config.toml
noise_aug = 0.002
n_mels = 64
embed_dim = 256
encoder_moe_every = 2
encoder_patch_size = [4, 4]
encoder_depths = [4, 7, 4]
encoder_widths = [64, 128, 256]
text_encoder_norm = "rmsnorm"
text_encoder_norm_position = "pre"
text_encoder_fused_qkv = true
text_encoder_parallel_block = false
optimizer = "muon"
batch_size = 64
weight_decay = 0.2
Rows from block 4 of the audio encoder of a small contrastive audio-text model, named by matrix and row number. Rows with one number belong to one neuron. Each number is 128 + 32 x the weight over its row's rms, rounded and kept within 0 to 255. All counts start at 0.
After each neuron's rows are labels from the 100 clips, of 14976, where the neuron reaches its highest value: "strongest on" is what is common among them. Only what is clearly more common there than usual is listed. The data: single notes of musical instruments (NSynth).
# fc1: MLP up (encoder.blocks.4.mlp.fc1.weight, 768x128), inputs 0-127
# fc2: MLP down (encoder.blocks.4.mlp.fc2.weight, 128x768, transposed), outputs 0-127

fc1.679 [145 117 163 115 153 118 117 107 130 117 147 142  89  91 106 108 106 108 117 157 159 121 130  82 204 138  79 148  90 147 131  67  73 118 140 164 120 118 139 125 138 185 182  93 172  97 126  52 108 149  90  91  94 162  83 102 147 115 136 131 204 126 157 127 137 153 102 166 143 189 112 103 161 151 158 115 195 153  67 125 174 116 170 209 214 140 111 100 167 170  98 116 111 170 135 111 139 150 118 113 154 148 120 136 102  60  97 106  68 138 126 153 127 156 114  87 109  92 113 112 138 114 131 170 133 153 144 166]
fc2.679 [148 116 178 100 133 133 151 170 101 112 112 153 117 115 105 162 122 180 141 149  98 168 137 110 114 131 110 172 107 128 152  60 135 118 139 159 138 176 165 111 111 178  61  88 121  87 179 106  92 163 137  93 121  99  96 166 130 154 141 137 180  68 126  75  71 146 103 121 158 157 120 109 150  39 105 138 170  94  95  79 142 106 102 159 110 124 135  91 101  97 138 112 115 116 225 141 149 173 211 153 139  66 131  91 204 150  96  98 102 114  87 109 127 154  91  87 102 128 142 112 143 133 112 155 133 116 127 133]
strongest on: octave 1

fc1.207 [140 100 127 100  43  49  94 118 115 123 119 133 168 103 144 126 125 200 138  65 162 101  97 105 147 116 139 143 121 116  95 186  70 168 103 102  99 179  85 159 124 135 108 139  67 162 136  71  79 108 117 148  72 161 186 111 158 146 138  83  96 100 140  99 118 109 130 141 101 164 133 122 183  69 123 121 109 124  82 108  63 113 156  44 161 101 104 155  93 125 174  96 106 136 168 141 155 119 166  48  93 149 115 130 108 141 157 144  89 141 116 145 111 152  88 108 101 108 133 117 138 143 149 137 139 154 147 151]
fc2.207 [135 124 130 139 101 158  69 203 130 137 140 179 145 125 152 134 116  94  81  96 133 128  94 132  99  94 113  50 161 116 151  97 166  80 122 148 113 118 153 101  83  97 189 136 138  70 157 147 133 126 148  68 139 134 179 111 136 148 121 123  66 108  37 167  65 128 212 155 187 178 110 115 155 106 145 146 167 142 141 134 137 147 122 118 170 116  85 124 139 110 157 113 183 154 113  73 134 141 102 109 155  95 159 137 115 117 110 126 166 122  84 184 129 148 127 140 213 120 143 121 163  93 104 164 162 135 158 134]
strongest on: acoustic; octave 5; pitch class G#; note: G#5

fc1.522 [149 109 137 175 129 127  96  51 123  55 152 163  97 203 155 137 105 175 118 125 128 116  90 146 132  79 125 150  60 135 119  95  92 162 157 159 153 118  68 146  61 132 150 156  86 152  85 107 123 119  99 192 121  99 185 109 107 161 139 129 164 102 113 119 143 159 150 125 148 105 105 134  99 134 164  96 157 109 123  97 111  76  93 154  91 182 111 103  58 166  88 107 143 175  71 105 125 146 111 139 117 105 108  94 181 130 168 161 127 141  94 177 156 115 131 183 102 131 143 105 130  99  85 101  63 144 166 109]
fc2.522 [142 181  94  96 107 152  85 123 187 133 208 148 127  82  58  89 123 122 158 109 199 100 160 102 115 120  92  93 110 135 144 162 127 177 166  76  86 114 221 164 103 100  89 110 112 119 153 123 159  73 163 103 141  89 125 139 136 134 120  90  96 114 108  63 155 163 109 111 120  77 116 160 122 114 116  73 166 149 142 154 115 144 149 108 162 165 175 134  97 124 165 161 157 115 183 137  89 108 129 127 174  54 120 134 148 120  86  92 122 153  81 177 115 119  68 117 148 105 114  97 142 146 124 135 149 118 165 129]
strongest on: acoustic; pitch class A

fc1.10 [152 130  85 108 151 104 109  90  85 176 116 121 172  91 182  93 108 105 144  98 177  91 155 105 156 151 124 159 160 136 183 103 155 137 152  83 114  95  46 148 127 114 177 142 180 126  41 150  84  83 159 123 105  81 130 168  95 187 134 133 124 170 114 171 194 143 127 134 168 153 172  89 142 106 137 145 124 150  89 131 112  80 147  98 131  73 124 173  63 134 159 122 161 107 123 178 177 112 135 135 131 122 138  92 146 120 177 137  91 151 135 147 123 148 134 169 150 151 105 140 166 110 190 159  66  99 147 132]
fc2.10 [136 118 147  75 123  71 127 139 100 137 156 155 175 139 109  49 116  71 163 156 188 124  96 178 151 109 153  71 111 157 173 147 124 130 154 208 134 157 147 155 109 108 150  31 138 161 170 150 170 120 129 175 158 135 145 134 113 147  68 122  69  71 123 146 199 116 122 112 117 157 144 136  91 157 163 148 137 113 162 134  59 117  95 129 154 120 106 122 159 102 162  88 197 141 130  92 117 133 124  99  78 117  99 107 150 171 120 151 131 148 137 136 123  90  89 117 168 117  76 114 172 183 118 153 127 141 152 128]
strongest on: octave 6; octave 7; pitch class B; note: B7

fc1.490 [111  98 164 154 139 182 125 182 201 140 178 147 158 178 129 122 111 127 150 137 116 171 123 111 131 144 156 105 113  98 116 128 128 126  91 122  59 146 129 168  93  98 143 123  94 149 160 142 128 134  66 103  48 181 157 120 127 166 103  87 165 122 169 119 120 194 150 137 142 143 150 101  55 172 172  82 100  77 154 113 112 151 147 116 126 140 168 123 109 139 136 155 120 105 168 132 167 134 108 132 172  84  90 150 135 137 105 178 136 162 221  65 148  90  88  85  90 103 113  86 114  61 159 112 143 122 138 126]
fc2.490 [199 119 121 129 122 159 140  97 136  87  99 128 123 130 148 140 159 106 142 144 133 147  73  97 157 150 144 116 183 161 146  85 135  98 168 130 132 121 165 151 151  75 118 154 100 162 129 184 111 111 165  96 176 113 111  64 132  86 213 139 123 145  79 186 122 129  79 101 119 127  70  77 111 134 174  80 190 117 169  93 177 115 153 110  96 107 152 121 143 124 166 169 172  68 172 113 104  90  75 113  74 115 175  73 119 115 135  74  84 118 104 104 147 111 148  94 140 127  79 120 147 105 144 175 138 131 149 170]
strongest on: octave 4; pitch class F

fc1.738 [171 110 138  74 136 124 163  87 125 140 163 143  95 140 110 155 112 148  82 120 113 155 165  82 116 100 121 131 166 178 103 120 173 157  88 119 161  61 169 168  90 152  98 125 145  94 158 147  98 137 125  99  92  65 159 135 132 102 212 131 116 117 104 143 104 152 159  63 175 103 109 120 111 100 206 101  75 159 147 143  99 104 110 107  76 118 120  91 112 141 160  63 172  90  58 123 114 132 178 115 147 110 118 100  79 160 162 114 161  99  79 140 159  72 111 136  99 122  87 137 151 149 139  75 126 148  98 167]
fc2.738 [104 105 123 171 168 149 121 151 161 111 124 103  83 184 193  98 122 102 120 136 107  87  74 158 127 167 139 109 111 137 113 142 134 149 152 127  93  91  81 123 206  89 142  91 142 121 123   0 156 149 123 155 115  53 171 123 142 134  87  57 133 129 104 103 147 197 142 157 162  89 105 149 107 144 122 108 151 120 127 112 110 114 168 124 202 124 131 125  69 109 136 133  99 169 109 140 128 104 214 179 131 149 141 109 126 150 146  94 116 184 100 163 134  98 165 150 120  94 101 157 109  93 115 127 114 126 114 110]
strongest on: octave 1; bass

fc1.696 [139 120 198 114  99 156 147 147 191 117 103  48  72 172 117  69 142 160 110 126 122 184 131 102 186 102 155 117 144  94 108  93 159  87  60 149  34 105 107 126  96  98 161 108 202 163 111 166 130 122 139  85 193 179 129 135 183 107 146 136 153  82 154  80 119 138 113  81 110 123 156 127 146 133 120 124 136 148 136 104 155 150 164 152 179 146 118 135 136 103 133 115  95 118 184  90 114 145  90 106 183 122 123  98 131 135 136 119 122 128 136 125 141  91 100  77 129 161 140 136 129  60  59 119  90 123 146 120]
fc2.696 [113 127 127  53 107 136 127 114 127  71  89 136 105 130 119 135 133 136  94  63  66 121 114 106  95 190  88 128 160 161 151 117 157 169 178  46 102 107 146  98 133  82  94  82 135 135 124 127  96 116 171 197 121 163 112  86 137 145 220 123 152 162 107 144 106 115 118 115 131 150  76 108 176 139 125 141 162 138 169 188 102 107 211  69 123 102 129 114 126 137 116 111 168 128 181 122 133 143  93 159 136 192 113 110 121 145 130 185 138 112 105 112 134 131 155 160 105 139  79 131 194 100 160 107 150 147 170  99]
strongest on: octave 4; pitch class F; note: F4; instrument family: string

fc1.709 [ 69  63  89 113  77  61 154  73 136  89 150 144 159 140 137 175 142 103 171 102 140 123 103 152 155  94 124 147 120 164 146 146 169  97 130 125 118  93 131 109  70 131 150 115  91 108 127 171 153 167 119 102 120 104 112 116 122  76 172 124  82 138 104 160 197 167  48 146 109 159 144 195  82 127 128 153 112 116 127  99 123  73 131  59 125 112 120 167  81 191 147 104 129 147 127 119 174  72  84  79  96 177 130  75 187 169 124 139 153 148 179 150 135 118 102  89 168 106 140 136 142 121 120 109 109 105 141 118]
fc2.709 [168 129  47 141 100 101  55 147  91 134 120 148 188 110  78 146 159 118 113 109 212 143 132 157 100 157 117  95 128 151 108  95 129 125 142  97 159 143 117  71 126  99 190 154 117 152 140 121 171 137 138 112 181 150  89 170 138 144 156 123 143  79  80 120 111 141 209 132 138 142 125 122 145 122 123 140 156 117 157  84  93  70 169 128  96  84 114 115 142 158 125 130 104 140  83 101 105 101 128 109 114  82 103  64 164 126 123 107 189 160  72 163  60 115 133 204 107 107 138 140 114 122 163 149 143 206 129 147]
strongest on: electronic; organ; octave 5

fc1.162 [129 154 120 134 117 143 131  64 123 119 104 135  82 199 125 102 142 104 140  70 118 124 162  52  86 130 138 134  73 112 100 137 114 139  91 182 156 151  72 101 162 137 134 150 113  89  75 159 167  93 179 183 191  72  93 180  94 137  74 108 123 148 109 149  79 103 122 150 138 108 114 187 139 118 101 115 163 127 104 139 138 144 141 156 136 124  72 175 170  34 122 102  95 144 131 132 144 160 139  97 130  66 168 144 136  86 114 151 130 120 158 124 138 127 122  97 120 125 177 110 123 109 203 139 139 138 134 202]
fc2.162 [126 104 155 152 160 153 145 159 108 148 165 131 205  63 134 121 140 121 113 164  78 161 130 135  54 158 144 108  95 113 108 154  65 146 179 118 143 119 161 106  97 123 140 118  90  89 125 155 132 136 187 128 105 120 100  76 139  96  43  87 111 128 150 109 171 161  99  79 124 102 193 145 147 107 113  88 129 113 115 163 152 169 124 124 185 186 142 129 145 159 129 110 157  76 130 120 172 102 106 185 160 132 117 173 106 116 156 172 120 141 124 149 164 100  49  91 124 129 142 167 113 138 139  38  81 114 123 115]
strongest on: acoustic; pitch class A; note: A3; instrument family: string

fc1.493 [128 118 111 107 119 124 137 147 166 119  92 135 168 139 135 121 144 149 134 111 128 121 109 157 187 133 184 127  71 117 101 118 186  83 131 146 170 180 170  95 135 133 141 116 140 101  69  33  48  88  89 153 213 128 149 133  77 116 123 163 103 149 130 123  36 148 127 111 155 127 146 158 121 126 125 112  93 133 132 182 126 142 114 163  99 187 176 134 151 134  92 119  89  76 144 108 139 153 160 209 158  63 125 152 159 146 143 123 132 150 159 113 190  94 160  90 142 131 139  96 118 134 149 127  75  98 151 116]
fc2.493 [109 197 187 142 118 132 176 131  76 170 141 181  92 181  92 164  90 137 201 118  72 135 163  98  94 140 173  99  85 104  77 152  97 140 117 159 175 101 118 110 125 155 116 130  98 110 146 125 115 122 127 146 103 145 110 160 185 166 156 118 136 143  97 115 146 118 151 133 125 115 126 167 119 190  48  70 101 137 123 114 185 109 149  66 149 141 129 154  86 186 128 102 123 118 142 110  97 134 140 149 213 155 106 113  74  79 174 122 125 198 114 105 150 127 106 123  94 131 139  93 147 127 189 116  94 105 115 130]
strongest on: acoustic; string; pitch class E

fc1.226 [179 127 145 101 156 164 178 154 122 114 149 163 133  92 134 205 114 125 160  83 111 154 104 145  95 161 145 149 122  86 148 170 147 131 128 105 152 121 131 108 104 110 155 165  71  78 140 145  67  98 124  72  83 106 153 167  45 172 114 161 133 118 174 121 125  96 160 143 139 153  91 117 120 124 135 136 158 116 172  93 139  98  53 184 136 119 154 112 110 145 189 121 170 109 120 129 150 130 136 116 183 114 136 130 184 131  81 142  98 126 115  72 111  97 164  75 126 175 118 125 126 149 180  92 130 154  20 154]
fc2.226 [154  66 160 143 178 170 153 131 100  82 161 140  94 162  76 122  76 146 180 178 122 192 154 199 139 154  87  94 107  68 151 129 174 158 151 123 132 146 131 142 164 119 160 121 152  86  69 113 148 124 141 123 167 124  93 149 132 103 104 116 151 192 156 144 123  89 107 119 122 139  90 114  94 180 128 158 131 135  98  78  91 139 141 113 160 115  97 106 121 130 145 130  64 124 129 178  96 183 101 167 147  88 162 192  96 160 122 140  77 102 165 163 124 139 142 128 167  93 109 128 117  80  32 124 126 108 113 146]
strongest on: octave 2

fc1.269 [112 150 125 166 145 147 106 150 175 105 139 174 113 150 149 162 114 106 165  87  89  96  98 171 116  91  66 148  95 166 114 140 210  96 108 132 111 153 160 145  52 120  78 137 127 178 110  65 126  89  82  86 142  85 124 113 132 184 136 109  98 137 140 105 134 164 138 131 127 150 134 216  89 122 121 182 120 146 148 116 142  84 112 149 115 183 147 141  83  95 149 150 141 129 105  74 120 148 184 107 151 124  72 107 148 194  76  99 146 134  97 172 126  90 152 162 111  82 134 116  99  45 139 123 148 137 148 111]
fc2.269 [115 131  83 175 171 125 162 106 133 168 172 128 137 176  85 116 192 119 100 150 187  79 121 120 160 168 149  87 160 169 137 152  94 209 162  84 118 127 106 114  95 109  90  69 121 168 141 120 161 145 162 136 157  64 100  79 156 155 123  78 210 164 128 132 163 141 107 120 130  80  91 156 165 115 125 125 177 145 117 103 141 112 147 120 105 137 155 166 162 128 101 143 137 134 175 137  73 119 114 110 165  62 109  93 152 151  88 112 139 143 140 179 153  94  89 126  91  93 174 134  61 126 133 154  92 115 103 161]
strongest on: octave 2; octave 3; keyboard

fc1.116 [197  81 121 214 127 123 139 116 162  93 137 154 149 144 151 122  95  83 198 109 145  95  85 162  92 137 147 158 123  85 108 156 146 187 124  44 137  90 177 139 135 141 116 180 102 101  92 140 101 170  69 136  85 149 127 131  98 145 119 126 141 107 158 130 129 159 103  95 177 132 147 122 113 127 135 118 167 108 102 103 147 172 113 125 156 145 156  66 158 152  91 110 159  81 176 101 174 152 145 162  74 110 159 165 134  90  86 109 130 142 113 120 155  67 158  34  96 106 128 133 109 173  97 152 130 122 118 164]
fc2.116 [123 105 137 153 163  88 130 116  83 141  88 166 138 163  91 126 115 133 147 123 162 207 133 143 171 122 150 122 163 149 159  85 130 121 152 136 125  84 151 120 117 114  96 149 123  80  87 198 135  92  99  87 137  98 105 106 164 134 126 146 121 147  97 105  68 113 103 113 139 139 144 122 153 168 156 146 132 119 102 207 126 191 182 163  88 194 114 136 112 134 156  94  46 133 111 109  94 251 115 159 129 168 101 154  95 113 133  99  97  72 120 106 135  78 124  87 137 181  78 154 120 138 147 152  91 116 135 152]
strongest on: octave 2; octave 3

fc1.273 [160 218 135 158 164 108 118 107 124 137 126 158 153 131 148 135 128 133 146  99 183 100  99 100 151 134 146 101 132 161 120 159 164 156 139 152 129 195  94 128 112 179  88 134 116 120 154 126 143 100 130 148 161 171  90  94  88 154 142 124 166 152  93 121 107 141 165 139 220 139 106 159 103  67 130 132 127 103 146 135  74 119  75  98 100  98 130 139 124 187 121  80 163 162 143  96 145  95 144 149  69 102 109 151 156 126 191  92  89 105 126 157 188 143 177  69 178  75 138 146 117  99 107 107 178 123 177 205]
fc2.273 [171 165 143 112 135  92  85 131  93 113 146 121 129 104 151 112  62 130 122 123  99  94 128 104 115  85 178 156 128 114 101 152 139 140 138 115 109  82 116 133 154  73 122 154  39 163 112 117 234 148 114  89 118  75 187 133 144 164 146 143 137 110  97  91 117  47 114  77 139  90 162 101 124 118 133 103 172 109 152 161 156 180 133 132 110  88  81 137  76 158 167 168 121 147 130 124 117  80  92 144  91 101 170 115  79 106 115 141 138 119 108 162 163 130 144 135 175 123 210 124 160 167 177 148 147 188 117 119]
strongest on: octave 1

fc1.675 [166 118 113 104 136 125 144 153  36 133 127 123 176  88 133 125 148 132 168 127 105 108 114 108 145 130 189  69 131  60 130 142 144 160 148 102 194 135 108 143 150 127 170 119 165 139  94 155  71 158 174 150 155 154 108 134 110 188 115 180 129 118 105 138 127 151 126 119 208 154 137  89 143 103 139 102  88 122  46  62  92 107  79  81 118 134 155  74 109 148 179  93 110 134 103 124  55  95 106 143 130  90 212 134 169 149 152  83 121 156 103 121 104 114 109 163 128 162 140 131 130 119 140 100 142 107  82  87]
fc2.675 [ 78  81 146  98 167 125 122 142  96 134 143  63 118 125 201 160 101 154 127 127 145 108 116 142 104  97 130  94 182 100 191 160 152 186 143 138 141 180  91  88 108 164 203  85 135 130 136 168 127 115  91 188 126 163 161 133  76 122 113 111 109 184 122 158 137 126 129  70 178 117 119 150  82 137 149 137 117  97 140 117  37 105 117 107 139 116 136 124 113  89 204 115 130 123 162 147  99 111 104 112 120 136 129 111 137 127  93 109 148  98 168 141 143 153 176 101  94 116 114 133 175 131 211 149  99  62 108  64]
strongest on: octave 6; pitch class F; note: F5; note: D6

fc1.460 [168 123 124 160 178 123 115 168 103 193  95 115 138 138  78  62 162 144 115 151 102 121 150  89 187 149 160 113 114 150 135 145 127  81 143 129 142 197 123 135 162 165 100  74  99  70 145 154 130 124 115 133 172 111  66 187 137  67 175 130  68 101 177 156 140 156  74 113 149 106 108  91 118 145 145 139  98 105 138 130 149 124 132  85  89 148 136 101 103 143 116 145  79  99 130 111 101 143  83 132 192 134 189 112 160 156  72 154 175 106 189 164 132 121 126 113 204 137 139  89 155 153 158 162 145 107  86 154]
fc2.460 [124 151  30 113 187 141 104 155 152 130 103 110  75 123 108  99 114 133 157 153 151  98 186 124 107  97 174 131  86  80  81  88 160 134 138 147 137 196 144 102 154 132 165 196  79 136 149 119 123 148  94  68 112 134 149 166 113 134 110 118 146 151 185  81 121 190 135 115 116 127 114  94 113  81 142 136  24 167 134 170 149 105 108 172 154 130 141  94 126 139 144  96 111 107 105 157 121 105  97 104 116 167 126 178 109 128 131 186  82 172 102 107 194 115 110 104  97 178  95 164  93 126 163 152 116 135 141 124]
strongest on: pitch class G; octave 5; note: G5

fc1.612 [177 105 143 151 122 120 170 135 131 142 147 113 133 152 174 140 133  93 103 124 130 160 125 133 171 126 150 101 134 184 142 104 133 165 148 101  95  87 129 151 103 138  95 149 157 167 121  88 137 227 126 143 103 140 138 112 150 137 122 102  93  92 118  89 132 196 108  98 160 134  76 114 127 113 219 131 161 178  99 110 190 180 145 140 108 155 154 132  89 102  51 205 143 130 138  93  86 166 177 141 100  92  77 178 153  89  72 139 170 168 110  90 135 151 121 139 133  78 128 108 125 150 106 169 104  91  74 101]
fc2.612 [143 160 148 102 112 133  93 127 167 162 137 171  56 160 144  87 117 185 151 104 145 130 134  64 150 105 165 170 106 152 152 101 125  99 109 182  89 210 161 118 124 140 114  95 133 161 115 180 139 151 111 138  84 124  77  90 120 103 148  95 132 135 139 140 167 148 125 161 113 115 167  58 145  88  35  97 201 118 143 149 146 135 181 141 110 131 109 115 130 120  85 171 100 131 179 102 106 133 146 136 139 166 100  90 134 131  74  38 144 128 102 125 121 152  57  97 128 100 180 100 128 140  72 117 127 105 131 134]
strongest on: octave 1

fc1.355 [182 151 126  45  73 106  98 138  76 212 154 114 108 110 105 118  52 122 201 130 146 112 101 150 127 101 165  80 166  84  96  73 143  69 107  73 114 118 140 111 135 113 166 167 174 198 124 139 109 125 170  89 125 121  69 168  83 172  84 122 144 158 140 161 134 115 165 134 130 146 123 148 142 104 104 148 150 139 105 122 110 103 130 117 128 146 150 119 110  97 143 133 134 119 173  96 185  97 114 141 162 101 155 129 116 157 143 127 139  85 145 123 146 137 118  27 193 178 106 155 131 122 148 108 145 162 143 149]
fc2.355 [145 102 130 166  85 119 161 124  59 157 145 117 147 121 130 132 152 130 168 180 113 119 136 182 114 175 152 118 152  81  93 120 108 150 119 114  93 141 111 188 153  80 159  85 100  94  76 157 103 195 164 107 131 120 152 180 131 124 104 223 137 141  87 100 119  74 147 160 145  66 162  95 124 111 143  96 103 134 163 124  40 117 144 144 154  98 156 162 107 175 156 156 111 128 160 176 138 104  93  86  81 134 150  82 136 108 112 104 123 130 154 156 115  86  91  75 114 166 117 121 168 159 167 116 111  71  99  83]
strongest on: octave 4

fc1.449 [132 149 174 143 163 134 109 148  81 153 140 158 140 120  96 142 128 161 162 108  74  97 129 112  84 109 197 141 144  97 113 131 141 117 119  69  62 148 132 157 202 119  83 174 110 141 112 154  96 117 138 153  80 216 138 122  98 125 129 160 149  50 117 111 129 105 101  88 170  98 121  84 121 162 148  70  77  85 193 111  91 124 115 118  93 129 110 117 102 190 134  52 163  79 126 119 129 121  82 116 115  74 172 142  95 169  93 140 145 149 138 187 114 139 118 170 147 108 109  93  83 139 150 132 119 139 103 160]
fc2.449 [157 128  89 135 140 113  75 152 115 154 122 128 141 124 129 133 114 134 155 120 130  45  97 161 126 121 158 138  85  95  98 150 145 126 166 145 141 151  82  88 132 147 154 206 132 160 138 188  69 120 145  98  95 129 166 141  72  82 175 128 131 160 152  91 114 203 132 130 106 124 114  79 140 155 135 134 104 114 136 162  99  82  87 163 143 143 108 143 109  89  90 210 121 113 132 114  49 139  94 133 160 129 134 178  95 155  80 102 132 216 101 136 140 122 169 116 154 116  47 142 121 158 178 170 103  77 121 116]
strongest on: pitch class G; octave 4; note: G4; pitch class B

fc1.444 [102 167 114 138 114 143 137 125 141  89 125 154 151  94 135 125 149 104 109  93  90 155 119 136 111 146 154 138 175  94  87 149 144 131 135 121 137 170  93  93 162 118 172  43 101 176 149 148 203 113 145 149 111 170 144 147 109 166 116 110 123 204 127  94 136 158 135 169 185 134 100  49 153 134 152 206  75 172 166 149 118 123 101 172 126 107  98  92 123 145  49 127  74  70 138 195 168 171 111 125 143 195 172 140 125 144 107 163 140 120 141  88 171  99 165 156 108 125  81 159 134 120 111 121 133 165 134 136]
fc2.444 [ 92 110  83 145  91 147 194 120 200 146  71 133 120 101 165 167 113 160 172 133 169 108 148 117 154  90 146 188 121 119 105  73  73 101  75 130 132  83  77 149 149 197 149 147 152 142  57  91  71 119 156  87 119 129 119 144 125 132 167 135 123 149 179 125 122 130 130 152 116 136 130 145 102 128  87 102 161 119 171 130 141 140 105  77  92  73 152 143 122  74 182 190 136  54  77 113 161 125 121 151 125 138 142 166 130 167  69 142 151 112  81 108  60 125 125 119 164 159 142 107  78 120 121 156 106 128 127 117]
strongest on: pitch class G; note: G5; octave 7

fc1.698 [ 83 129 134 146 109 137  99  88  77 139 135 105 168  93 129 128 132 180 110 138 144 146 149  53 119 120 169 165 143 138 140 165  95 128 150 167  94  97  84 156 141 143 156  80  55 114 124 129 157 104 129 155 109  68 171 137 105 141 106 113  97 146  60 133 127 144 137 104 106 148 131 136 110  93 118  89 137  73  93 164 163 103 109 113 126 100 157 162 113 140 133 137 195 154 159 115 169 105 162 113 135 132 105  90 149 144 166 156   0 122 101 156 127 164 147  82 133 100 142 123 161 209 204 150 118 172 121 145]
fc2.698 [173 130  84 192 133 104 134 109  96 115 137 177 135 119 138  31 103  71 145 123 113 134 121 106 184 134 118 118 181 102 156 144 174 145  66 144 182 115 128 172 128  87  87 115 105 195 169  94 127  99 144 125 167  96 174  99 124  95 129 123  79  86  95 133  97 129 129 102 136 179 143 205 119  98 111 118  98 137 208 107 128 126 146 153  87 118  72 129 108 151 112 165 132 103 130  60 121 155 100 137 128 107 134 158 137 138 125 164 142 145 109 113 186 108 121 106 197 106  72 124 175 161 120 152 172 122 177 126]
strongest on: pitch class G

fc1.592 [165 120  73 130 114 176 110 187 146 153 176 125 123 116 122 110 133 102  84 151 140 109 116  57  94 127 124 180 152  77 148  97 169  98 167 132  63  97  19 104 121 166 177 141 138 161 122 135 121 140 142 128 116 168 112 116  95 173 138 108 110 119 109 109 195 123 142  69 167 115 125 130  43  76  83 120 136  74 125  83  64 161 149 131 153 117 102 121 131 168  80 153 141 131  90 134  86 126 153 161 158 125 165  92 125 157  95 134 120 136 136 148  69 111 139 148 159 172 109 133 157  90  85 142 175 145 118 141]
fc2.592 [121 108 101 128 118 113 123 111 188 151 112 150 196 120 150 130  94 162 128 169 154 112 144 108 151 120 140 131 149 202 162 114 186  61 117 149 125 148 104 127 191 154 180 133  90 181 142 181 114 145 120 187 120 105 101 159 175 127  97 108 106 110 114 140 162 137 120  52 121 124 111 148 141 121  99 104 115  97 105 116 134 164 100 146 111 113  94 104  94  75 120 124  24 113 168 169 164  96 116  61  90 188 116 132 131 159 134 136 142  92 123 108 146  85 139  90  76 144 102 160  80 140 150 221 116 110 134 151]
strongest on: pitch class G

fc1.194 [161  96 124 168 123 174 130 136 100 115 130 132 161 130  98 114 111  94  88 146  90 209 120 118  90 198 115 111 103 136 124 112 119 179 145 149 114 110 148 140 124  91  66 116 195 142 170  89 114 130 187 129  84 127 127 149 160 101 156  96  94 133  92 104 154  44 120 152 175 145  79  58  86 143 205 164 154 123 212 120 126 132 168 132 162  86 151  97 149 133 134  87 159  96  93 151 107  83 188 120  73 105 143 121 166 117 118  69 142 138 129 138 127  72 127  92 111  90 143 105 120 159 139 142 145 120 122 155]
fc2.194 [217  86 140 155 148 157 128 155 153 122 122 144  69 109 124 108 118 210  92  94 122 106  67  98 187 138 115 103 116 131 106 155 196 120 111 192  86 179 119 132 148 122 143 115  86 101 134  91  56 182 125 102 117 107 119 194 108 125  82 112 121 109 166 150  86  94 110 119 132 126 132 127 165  93 214 170 122 134 130 159  81  99 141 146  66 134 166 140 159  90 127 180 109 133  86 197 136 102 156 134 140 110 139 101 133 126 104  89 147 138 120 148 102 146  96 162  75 134 174 130 144 151 169 142 157 138  99 140]
strongest on: octave 1; pitch class E; note: E1; note: D#1

fc1.340 [118 141 178 124 147 157  90 135 125 154 189 134 173 151 101 174 126 144 154 155 122  95 156 136 102  66  95  82 146 116 168 100 146 122 194 186 112 130 148 148 130 123 113  86 167 184 117 164  70 133 152 111 100 159 113  93 135 145 149 143 182 128 121 168 181 110 131 167 153 124 111 152 123  99 159  92 148  59 189 136 108 124 147  70 159  90  96 103  85 115 177 155 104 112 118 170 147 138 112 188 149  66 186 141 117 105 152 109 191 110 138 171 121 115  79 212 121 153 130 108 124  69 118 155  91 124 113 113]
fc2.340 [126 152 122  75 101 102 108 127 112 167 114  99 147 123 193 153 134 162 112 175  84 128  99 131 128  93 116 145 125 109 145 180 198 107 172 135 108 151  70 138 129 170 198 146  67 141  69 174 129 105 195 121 156  73 128 143 120 207 129 121 139  79 141 110  67 108  80 123 180 136 107 126  95 156 166 117 116 179 150 135 113  99  62 173 130 132  93 123 130 142 137 158 119 155 176 127  93  54 136  81 172  97 133  72 156 115 141 132 121 132 105 143 122 110 106 194 114  68 135 108 125 124 144 175 103 128 142 107]
strongest on: pitch class G; note: G4

fc1.463 [164 138 149 143  88 171  60 129 179 150 177 131 121 155 180 154  97 123 108 109 136 123 224 180 155 139 129 121 155 192 116 109 157 112 102  89 105  78 162 107 164 171 147  87 121 123 142 134 145 125 145 136 133 168 174 175  93 148  82 125  99 114  94 140 135  92  39 149 127  72 105  67 112 121 144 126 113 117 139 150 138 139 166 142 135  86 147 145 133 121 212 123 105 103 102 113 141 104 123  89 156  71 125 127 110 175  76 135 173 117 126 114  98  83  97 206 138 144 119 115 117  96  93  98 137 117  65  98]
fc2.463 [139 102 152 124 118 107 159 171 113 146 161 114 150 135 108 146 127  73 108 125  85 129 120 239 113 168 189 121 144  93 134 111 109  97 159 109  83 158 145 137 123 192 172 183 128  93 104 112 130 134 122 115 124 131 152  57 130 140 109 147 161 104 135 133 129 133 136 122 133 125  75 110  75 158 138 175 180 149 150  83 121 129 154 142  95 133 141 159 142  91 173 148 120 107  61  70 167 136 144 124 118 112 255  81 135 107 118 123 123 111 164 148  88 134 162 165 100  81 128  81  82 133 137 125 108 140  88 132]
strongest on: octave 2; pitch class F#